config.yaml
arch: "vit"
model: "image classifier"
dataset: "retinal OCT scans (Kermany 2017)"
train_examples: 98430
image_size: 40
crop_scale_min: 0.7
horizontal_flip: true
translate: 0.12
targets: ["finding"]
num_classes: 4
norm: "layernorm"
norm_position: "pre"
activation: "gelu"
mlp_ratio: 2
head_dim: 16
fused_qkv: true
bias: "all"
qk_norm: false
parallel_block: false
inner_norm: false
patch_size: [4, 4]
conv_stem: false
layers: 12
width: 384
positions: "learned"
pooling: "class_token"
mixing: "cutmix"
loss: "cross_entropy"
init: "kaiming_normal"
residual_init: "none"
optimizer: "adamw"
lr: 0.0012
beta1: 0.9
beta2: 0.98
eps: 1e-06
grad_clip: 1.0
steps: 17000
batch_size: 128
epochs: 22.1
lr_schedule: "step"
warmup_steps: 850
weight_decay: 0.2
Rows from block 9 of a small image classifier, named by matrix and row number. Rows with one number belong to one neuron. Each number is 500 + 50 x the weight over its row's rms, rounded and kept within 0 to 999. All counts start at 0. Numbers have three digits each. After the name is the row's rms in percent of the matrix's.
After each neuron's rows are labels from the 100 images, of 14976, where the neuron reaches its highest value: "top examples" is what is common among them. Only what is clearly more common there than usual is listed. The data: retinal OCT scans (Kermany 2017). In brackets: how many of the 100.
# fc1: MLP up (model.blocks.9.mlp.fc1.weight, 768x384), inputs 192-383
# fc2: MLP down (model.blocks.9.mlp.fc2.weight, 384x768, transposed), outputs 192-383

fc1.261 051:473520448491500450511506446534597510439431549510563523508489534482526509507505506466477538561490483483427422496524512566537553489474440486514433522494492399491478614471636400468445501412521455493491498462574490514452484513495486517482421474489436592463493485432520515489473491514508560479468542529455520580486570544616481563490465528477421487473602488569510541461542516402438526474465441460515430487405428429421491446536518472540519515599580478524485481573419552460564448448478456456500558467465525504518423523582525370588502560494574533519527382469484528423584585546481420490
fc2.261 036:480540537503564520472480529434528494431573407517504475457529545546469413504501397529491463501468468486387496412433471551527585573419631522408541534516531517644545468445478555507444492431429536552534589447525479441498490507431455526480435504498464544521570502495505501489563437525448457503440454464501584426417425471519544558424431428451451518518536490477496516609455514507484410475568496530548489496518479498529514550534470490492392546486434463492496448470586513521471593468542455566547464564487563488586497451557619581477540563460523565472516494503414481466533584458513579507
top examples: finding: diabetic macular edema (41)

fc1.81 053:463448572482491503416473507491598558467485509519499527415481438435467481469541632428471517466433515566474469481529527576593533530603509543542569523496550454451530526560484480495532566531584534476461526531517484460524493487509516475468499479431456504489534444487582540540454507589493511525415512429522463506496490478421481532413454466516539551528601380558533499543495499502592424595439422394442574518450603427536462529569444552423474455584501391533492507527524456482537511517469477461578464490552590593531542566550545449534420517446530534455526540380583503499472412444502461445
fc2.81 038:529540519532498622522522498417501441536544522487507508562543548514436482652454489409560610500469482491377550585541443450562423535440462458477537534528548513489514452476487490512508426530417500499493443499484531448462518455521470521449507472582544577521481481463430578489573469532535380502538497550391554498508501510538513472576460492445376449523455547476538477519536492490434531503477566486486481388550441474487515609418570541495488509420529406437451466482453509501579559441527520518410515526494425451522541452415479494538572516575436457521470383417511426509390635528483482603
top examples: finding: diabetic macular edema (63)

fc1.724 304:556467559457545531450460537450535541409517452458555514551570518560501550487482467490564566500516511462416385569530475454448445559467463482525506508510575497529524476496430466417453529594412542475485525503516606430538475478535449580538483460386503505572523496511569485496570526501546504567500503586472594533493452490545525501589479657435513507520553449480500411579430528530414575448516468422527520398436456538458476529465511539469537499468545498448496458534465521514511533441470506524480494378543475478466545459516504509523548503525485443504549496444545473627576509493513557507
fc2.724 310:353499339478516522518471530451519486579468604497508505435527541390431537451528525568394494452521431505585554447416543573539598492512546538506447467588430460517535471450556590619464504535613430481482510493562499510428546550501547434531438441526533467550510490504472542444504506506561462419443549485594487491517528421423443522442544365597554550444507513477420511529522538463592562464531535480518529414471532468464534483455508542508513506583551553567543529494528455502578461443548516497539523519511511510569441549539441489490522483458537465590445487510500431526498453513536523535
top examples: finding: normal (96)

fc1.547 049:438501496408519552455541462577417550497451559441457463531501482509387526511540585558546476617493532452424519601388590497496567478501578525525504605460480521480515410399585557507498487450555528521430531503508495588540425485469437471534514473626494602427507502530494396623540454501521553535570512449466499509456492471534480455471526560490525497365446527586545520452583460577515561497425521488490427473521517393439518527589528428567472424580495490503505474511533515449528582422531507478507563509537445534518495444456533471390580515541482459581561468418519525461490519499539480496
fc2.547 034:465505449572507507506444412507358472408585504462564421511555519550512541522472409570460420596505559498432503463536492522534501494456442469505502545477546474591542465540526471598452549494468553502540538529471507437586545485496491548447380538486472481556490535445397538503462509471506391602458397461454429509462382413464548499482486516585500526507468512497408480613515509486530502481470542477593512491448472491520522555451491514556527591519422433496428584517477475540489470565479446501464599485419439509557630542583555483564441480504451518466554556419517465522497515495510543555
top examples: finding: diabetic macular edema (63)

fc1.44 128:457492533484484520478546530484491580572490588434482469515472489475472536477471553459500513446477548462539651508527531596518505459470487460502548484483492349508466575481511459520447501565534469522471509442466564480545409506479568512446396354504504594475495451479493444480519527503520522473572471512469476528518529586510457612520449603506534528493472449546570466584512476447521544461423481456586446315473547455436452465456475467535506536535574558528455592534527503518471528473454445484495498503529466457508414493494462431471455553462467475517447478402497476564533516473642503452
fc2.44 126:448523215546503549512420535450497477454544442569561541561505507497518514502461519562442506527496421477457428464494447477459476566462564538499499506568475692536531465496467552605525531486528531472540579505561465565477509472511403490479462508541541497572523593491460544530526520471533439426471556539523544517436458425520507484402525407486448551530569542518442494488450496550516449521572504543492539422501466534512559529614525555503508511493468472510524452522522536500597492494546528486504479558472514524506495529565516508516525506467511525491557498497482500500453494470450509550
top examples: finding: normal (100)

fc1.126 052:508433446451541456507526531492384495547539517387465485393469439471579460557475526514532488400504452504570488473518525557468541513456480547507468585494486526424506448429559430534529471518398553548491487555536422456528523487463595552468409494444551460540470488433389449526440391556553465461547474472422564513558517531528497479535549487433512501449444531496561407515497556490455497511525577527444389498465504455607272602560441597416492457562507523440464425429506512456464579516563671478460417489517457481535404524540504531525528478513507393516519424481477558546567485516539506542
fc2.126 038:560503516591483542512470433500565497536562510598477478540556509475479499522512343540507503524542473524456633561502594555598536534477497536430555465593532401484500473522542468470508486494600459450559533512454482518534516517627546583597572519557522432530491513504515510428465533546481518553547453483531455530489428454526511481549515470583571485480492454479430549519500472531570553437473448516411487438461500531568618481454518359581496444482462584445517509593509444520543526459450486442530580597474596508522542547498564476518512508495564556468526544604489408454445432474498519415
top examples: finding: normal (99)