Weights of a small image classifier: activation gelu.
Rows from block 2 of a small image classifier, named by matrix and row number. Rows with one number belong to one neuron. Each number is 200 + 40 x the weight over its row's rms, rounded and kept within 0 to 999. All counts start at 0.
After each neuron's rows are labels from the 100 images, of 14976, where the neuron reaches its highest value: "responds to" is what is common among them. Only what is clearly more common there than usual is listed. The data: retinal OCT scans (Kermany 2017).
# fc1: MLP up (model.blocks.2.mlp.fc1.weight, 768x384), inputs 308-383
# fc2: MLP down (model.blocks.2.mlp.fc2.weight, 384x768, transposed), outputs 308-383

fc1.632,166,257,207,192,210,151,223,184,197,247,200,235,191,163,170,231,112,132,228,216,185,119,218,155,261,192,155,198,161,171,208,200,104,221,159,205,193,210,213,172,212,183,209,253,162,189,218,178,234,198,186,228,248,162,170,152,227,212,236,188,230,263,135,256,188,166,212,163,179,336,221,211,226,196,190,194
fc2.632,202,180,125,187,245,255,230,215,218,235,153,212,183,176,231,174,57,185,207,227,177,268,222,176,200,267,199,206,164,263,262,241,258,204,208,230,183,197,180,277,208,143,214,227,234,213,200,196,221,168,184,218,185,234,287,171,184,211,211,225,198,204,158,213,196,204,151,220,134,286,237,188,191,244,245,255
responds to: finding: normal

fc1.159,174,190,230,227,179,179,156,180,177,249,160,210,174,220,172,216,267,153,238,172,188,155,144,223,197,167,181,207,159,227,237,154,179,181,163,222,132,181,206,173,142,252,239,253,142,206,182,209,247,219,154,214,244,238,214,136,148,187,174,181,216,210,170,196,242,170,154,251,262,195,178,171,112,187,148,57
fc2.159,214,194,291,202,203,192,207,181,229,149,291,196,216,189,194,170,158,267,196,216,231,189,178,124,245,198,209,196,218,117,184,227,179,213,269,214,225,220,161,130,229,203,144,204,178,151,218,189,156,173,243,108,240,158,253,202,231,210,235,160,252,225,211,205,149,197,226,198,235,225,224,217,211,171,166,213
responds to: finding: choroidal neovascularization

fc1.384,182,177,96,179,289,163,199,213,178,223,24,179,152,172,257,154,291,186,197,190,159,219,210,251,158,203,237,224,197,230,235,224,216,131,233,193,157,161,202,258,234,201,169,233,194,214,159,212,205,174,173,214,174,210,199,209,170,179,197,200,214,183,149,167,278,236,166,259,201,170,201,186,146,194,216,196
fc2.384,233,244,258,192,185,217,163,154,246,142,230,130,231,229,233,164,82,237,200,188,200,203,195,149,232,192,203,196,234,193,210,198,236,161,199,215,230,223,177,197,282,218,158,209,227,220,200,268,205,203,255,169,190,226,200,207,211,161,208,204,155,205,133,208,116,138,220,138,219,237,166,175,189,154,140,204
responds to: finding: choroidal neovascularization

fc1.118,197,231,199,212,237,149,163,161,164,303,145,152,173,172,223,177,90,147,226,216,146,131,219,172,221,139,242,206,207,206,297,186,207,133,209,209,208,178,203,215,212,193,177,226,196,225,210,210,243,254,202,214,203,193,142,210,144,181,192,194,200,179,154,215,280,237,163,281,234,278,169,233,139,194,157,174
fc2.118,228,250,211,190,180,175,195,188,209,211,196,198,162,196,139,222,321,229,182,175,195,191,173,229,188,120,236,207,234,223,164,136,194,161,239,179,192,198,207,177,182,223,178,134,186,187,233,242,205,252,200,197,186,209,98,195,217,174,208,221,213,156,212,222,232,195,240,195,187,156,142,224,212,178,188,175
responds to: finding: normal

fc1.497,239,274,256,174,174,236,207,154,297,166,220,232,251,268,157,197,190,234,225,259,211,254,196,157,237,239,188,209,232,117,161,232,272,165,193,253,181,252,163,180,195,112,188,159,246,182,203,215,221,191,199,122,260,236,256,186,205,211,243,191,262,217,213,207,155,164,177,246,152,148,191,195,217,205,231,268
fc2.497,175,177,167,208,204,215,205,224,165,216,110,201,162,167,217,222,208,161,194,194,187,219,217,214,185,214,172,228,187,256,217,184,190,200,182,183,192,187,237,251,178,190,232,213,216,208,193,171,219,225,160,281,192,202,188,190,211,203,166,225,176,168,222,185,281,217,184,198,200,204,208,202,181,219,211,163
responds to: finding: diabetic macular edema

fc1.258,220,273,242,180,167,259,209,165,271,180,214,235,242,261,148,201,183,233,215,276,184,248,188,148,239,215,172,222,228,123,163,238,267,184,201,234,186,277,185,168,195,121,152,160,248,168,210,201,231,162,169,119,241,224,248,186,221,197,248,181,280,223,207,195,163,147,173,239,133,150,207,207,222,194,225,243
fc2.258,177,177,176,204,207,203,198,218,150,196,122,198,183,188,218,226,196,163,184,168,191,217,219,226,168,219,164,217,189,263,208,175,202,200,146,196,188,187,237,256,178,185,266,219,236,229,192,184,228,238,191,299,185,202,196,192,203,212,172,232,160,163,213,192,270,212,187,188,213,199,219,195,177,223,225,165
responds to: finding: diabetic macular edema

fc1.631,212,203,204,228,228,194,122,235,139,198,134,130,137,218,194,146,132,164,172,188,200,215,201,261,227,215,257,223,237,207,265,207,178,59,211,227,178,221,195,247,223,212,190,165,229,194,207,231,182,189,237,206,175,205,201,236,134,192,172,196,168,146,187,142,286,229,111,247,284,248,198,170,164,114,131,206
fc2.631,197,258,266,229,175,139,206,216,178,244,271,157,223,200,196,211,217,123,182,136,241,168,201,151,279,219,169,102,166,165,158,199,130,296,169,254,224,217,203,154,179,179,170,272,168,205,228,162,240,225,226,166,255,171,237,161,221,228,235,191,205,245,191,271,143,137,173,215,183,240,216,201,236,171,193,175
responds to: finding: normal

fc1.480,251,194,216,218,260,147,206,179,158,324,199,183,169,163,219,198,107,158,224,198,193,108,155,173,200,171,248,201,227,190,267,185,146,151,225,201,180,167,238,195,192,213,221,143,153,186,152,186,238,206,182,196,205,184,137,188,158,174,189,196,209,224,145,198,275,220,164,207,186,343,185,193,192,213,124,185
fc2.480,196,196,195,195,184,169,184,153,185,205,216,181,203,202,150,243,351,201,188,198,220,161,176,164,208,125,200,207,255,186,210,193,176,171,229,156,196,213,236,156,197,269,228,216,177,174,263,200,205,239,205,215,181,181,66,260,193,188,182,192,201,155,196,211,239,227,248,187,202,189,168,201,231,194,163,167
responds to: finding: normal

fc1.299,201,244,166,203,231,201,204,176,156,310,148,183,201,204,195,183,133,136,177,144,175,163,165,235,214,179,264,224,210,261,269,232,177,145,222,208,206,125,162,297,250,189,182,203,196,221,243,190,218,236,180,185,183,212,129,182,198,169,170,217,155,243,150,157,315,171,163,189,168,304,154,163,164,214,148,172
fc2.299,224,219,237,174,195,176,183,159,199,236,221,221,227,185,144,188,241,177,198,219,211,180,165,120,200,153,185,227,212,177,203,204,165,154,183,215,217,201,178,187,219,222,174,185,181,163,271,173,206,192,231,187,248,194,121,195,197,186,222,186,199,180,145,235,238,217,226,234,199,189,188,175,211,172,172,198
responds to: finding: normal

fc1.758,190,267,216,158,204,178,235,172,198,232,202,204,199,202,177,202,123,160,256,236,196,97,236,145,258,187,159,227,156,156,200,170,118,221,138,210,214,228,220,184,202,196,230,243,173,208,213,179,236,202,167,200,234,185,161,142,212,165,238,194,248,267,123,245,175,156,196,179,185,321,189,207,226,179,176,185
fc2.758,223,176,126,196,236,267,221,226,201,235,140,222,197,173,228,145,74,179,167,187,177,279,216,169,185,265,176,188,183,249,281,240,237,199,201,225,154,169,166,279,216,117,194,241,241,205,221,184,227,174,203,215,168,211,278,197,214,233,215,217,186,201,191,200,181,193,135,232,134,265,234,175,202,268,244,282
responds to: finding: normal

fc1.93,193,213,198,197,229,136,218,190,180,259,228,190,181,167,187,230,103,129,222,183,157,104,188,154,261,198,190,189,196,218,214,200,107,222,166,224,240,195,203,186,208,191,235,243,164,209,216,155,263,190,196,246,206,166,183,138,213,242,178,165,188,266,143,250,196,177,185,145,189,342,191,217,200,187,177,186
fc2.93,202,213,130,190,262,271,211,190,243,202,166,204,198,169,226,186,37,218,227,238,174,230,216,148,194,221,201,237,189,221,235,232,258,207,223,218,189,215,186,246,203,152,188,209,229,212,189,236,190,173,172,202,170,221,304,173,191,193,239,221,267,224,206,168,228,201,195,215,123,320,246,187,186,227,245,252
responds to: finding: normal

fc1.537,189,216,158,200,245,148,208,203,165,275,197,140,157,188,210,192,103,141,200,166,182,192,186,186,195,176,216,142,218,270,206,232,139,184,214,208,217,194,212,175,237,198,214,206,165,225,210,168,240,236,179,225,190,179,166,191,202,243,159,188,150,222,178,242,203,206,161,147,196,358,186,208,204,232,190,194
fc2.537,224,212,157,144,254,257,238,216,245,199,207,196,216,150,216,179,74,219,236,188,160,171,222,74,242,235,225,235,173,219,299,198,227,222,214,228,210,234,211,221,166,200,263,228,219,242,148,192,200,187,153,170,250,199,311,142,137,188,204,246,268,182,176,154,191,227,172,203,164,244,249,196,182,221,240,211
responds to: finding: normal

fc1.188,174,249,222,177,209,186,219,148,203,240,204,211,204,190,174,209,109,151,255,227,196,107,203,141,234,181,175,210,156,181,201,177,122,209,156,216,207,209,220,163,207,200,226,245,149,214,215,173,256,225,179,200,245,185,172,146,199,145,223,187,259,259,140,237,190,165,191,195,195,337,201,205,221,207,161,172
fc2.188,232,180,135,192,219,261,228,235,209,226,160,207,187,187,222,136,83,187,178,209,186,274,222,157,199,276,194,209,185,245,261,260,244,203,205,230,183,180,149,278,220,111,208,222,258,201,224,189,211,178,183,201,160,208,272,201,209,233,219,206,179,202,182,195,189,215,148,230,140,278,233,194,208,238,240,281
responds to: finding: normal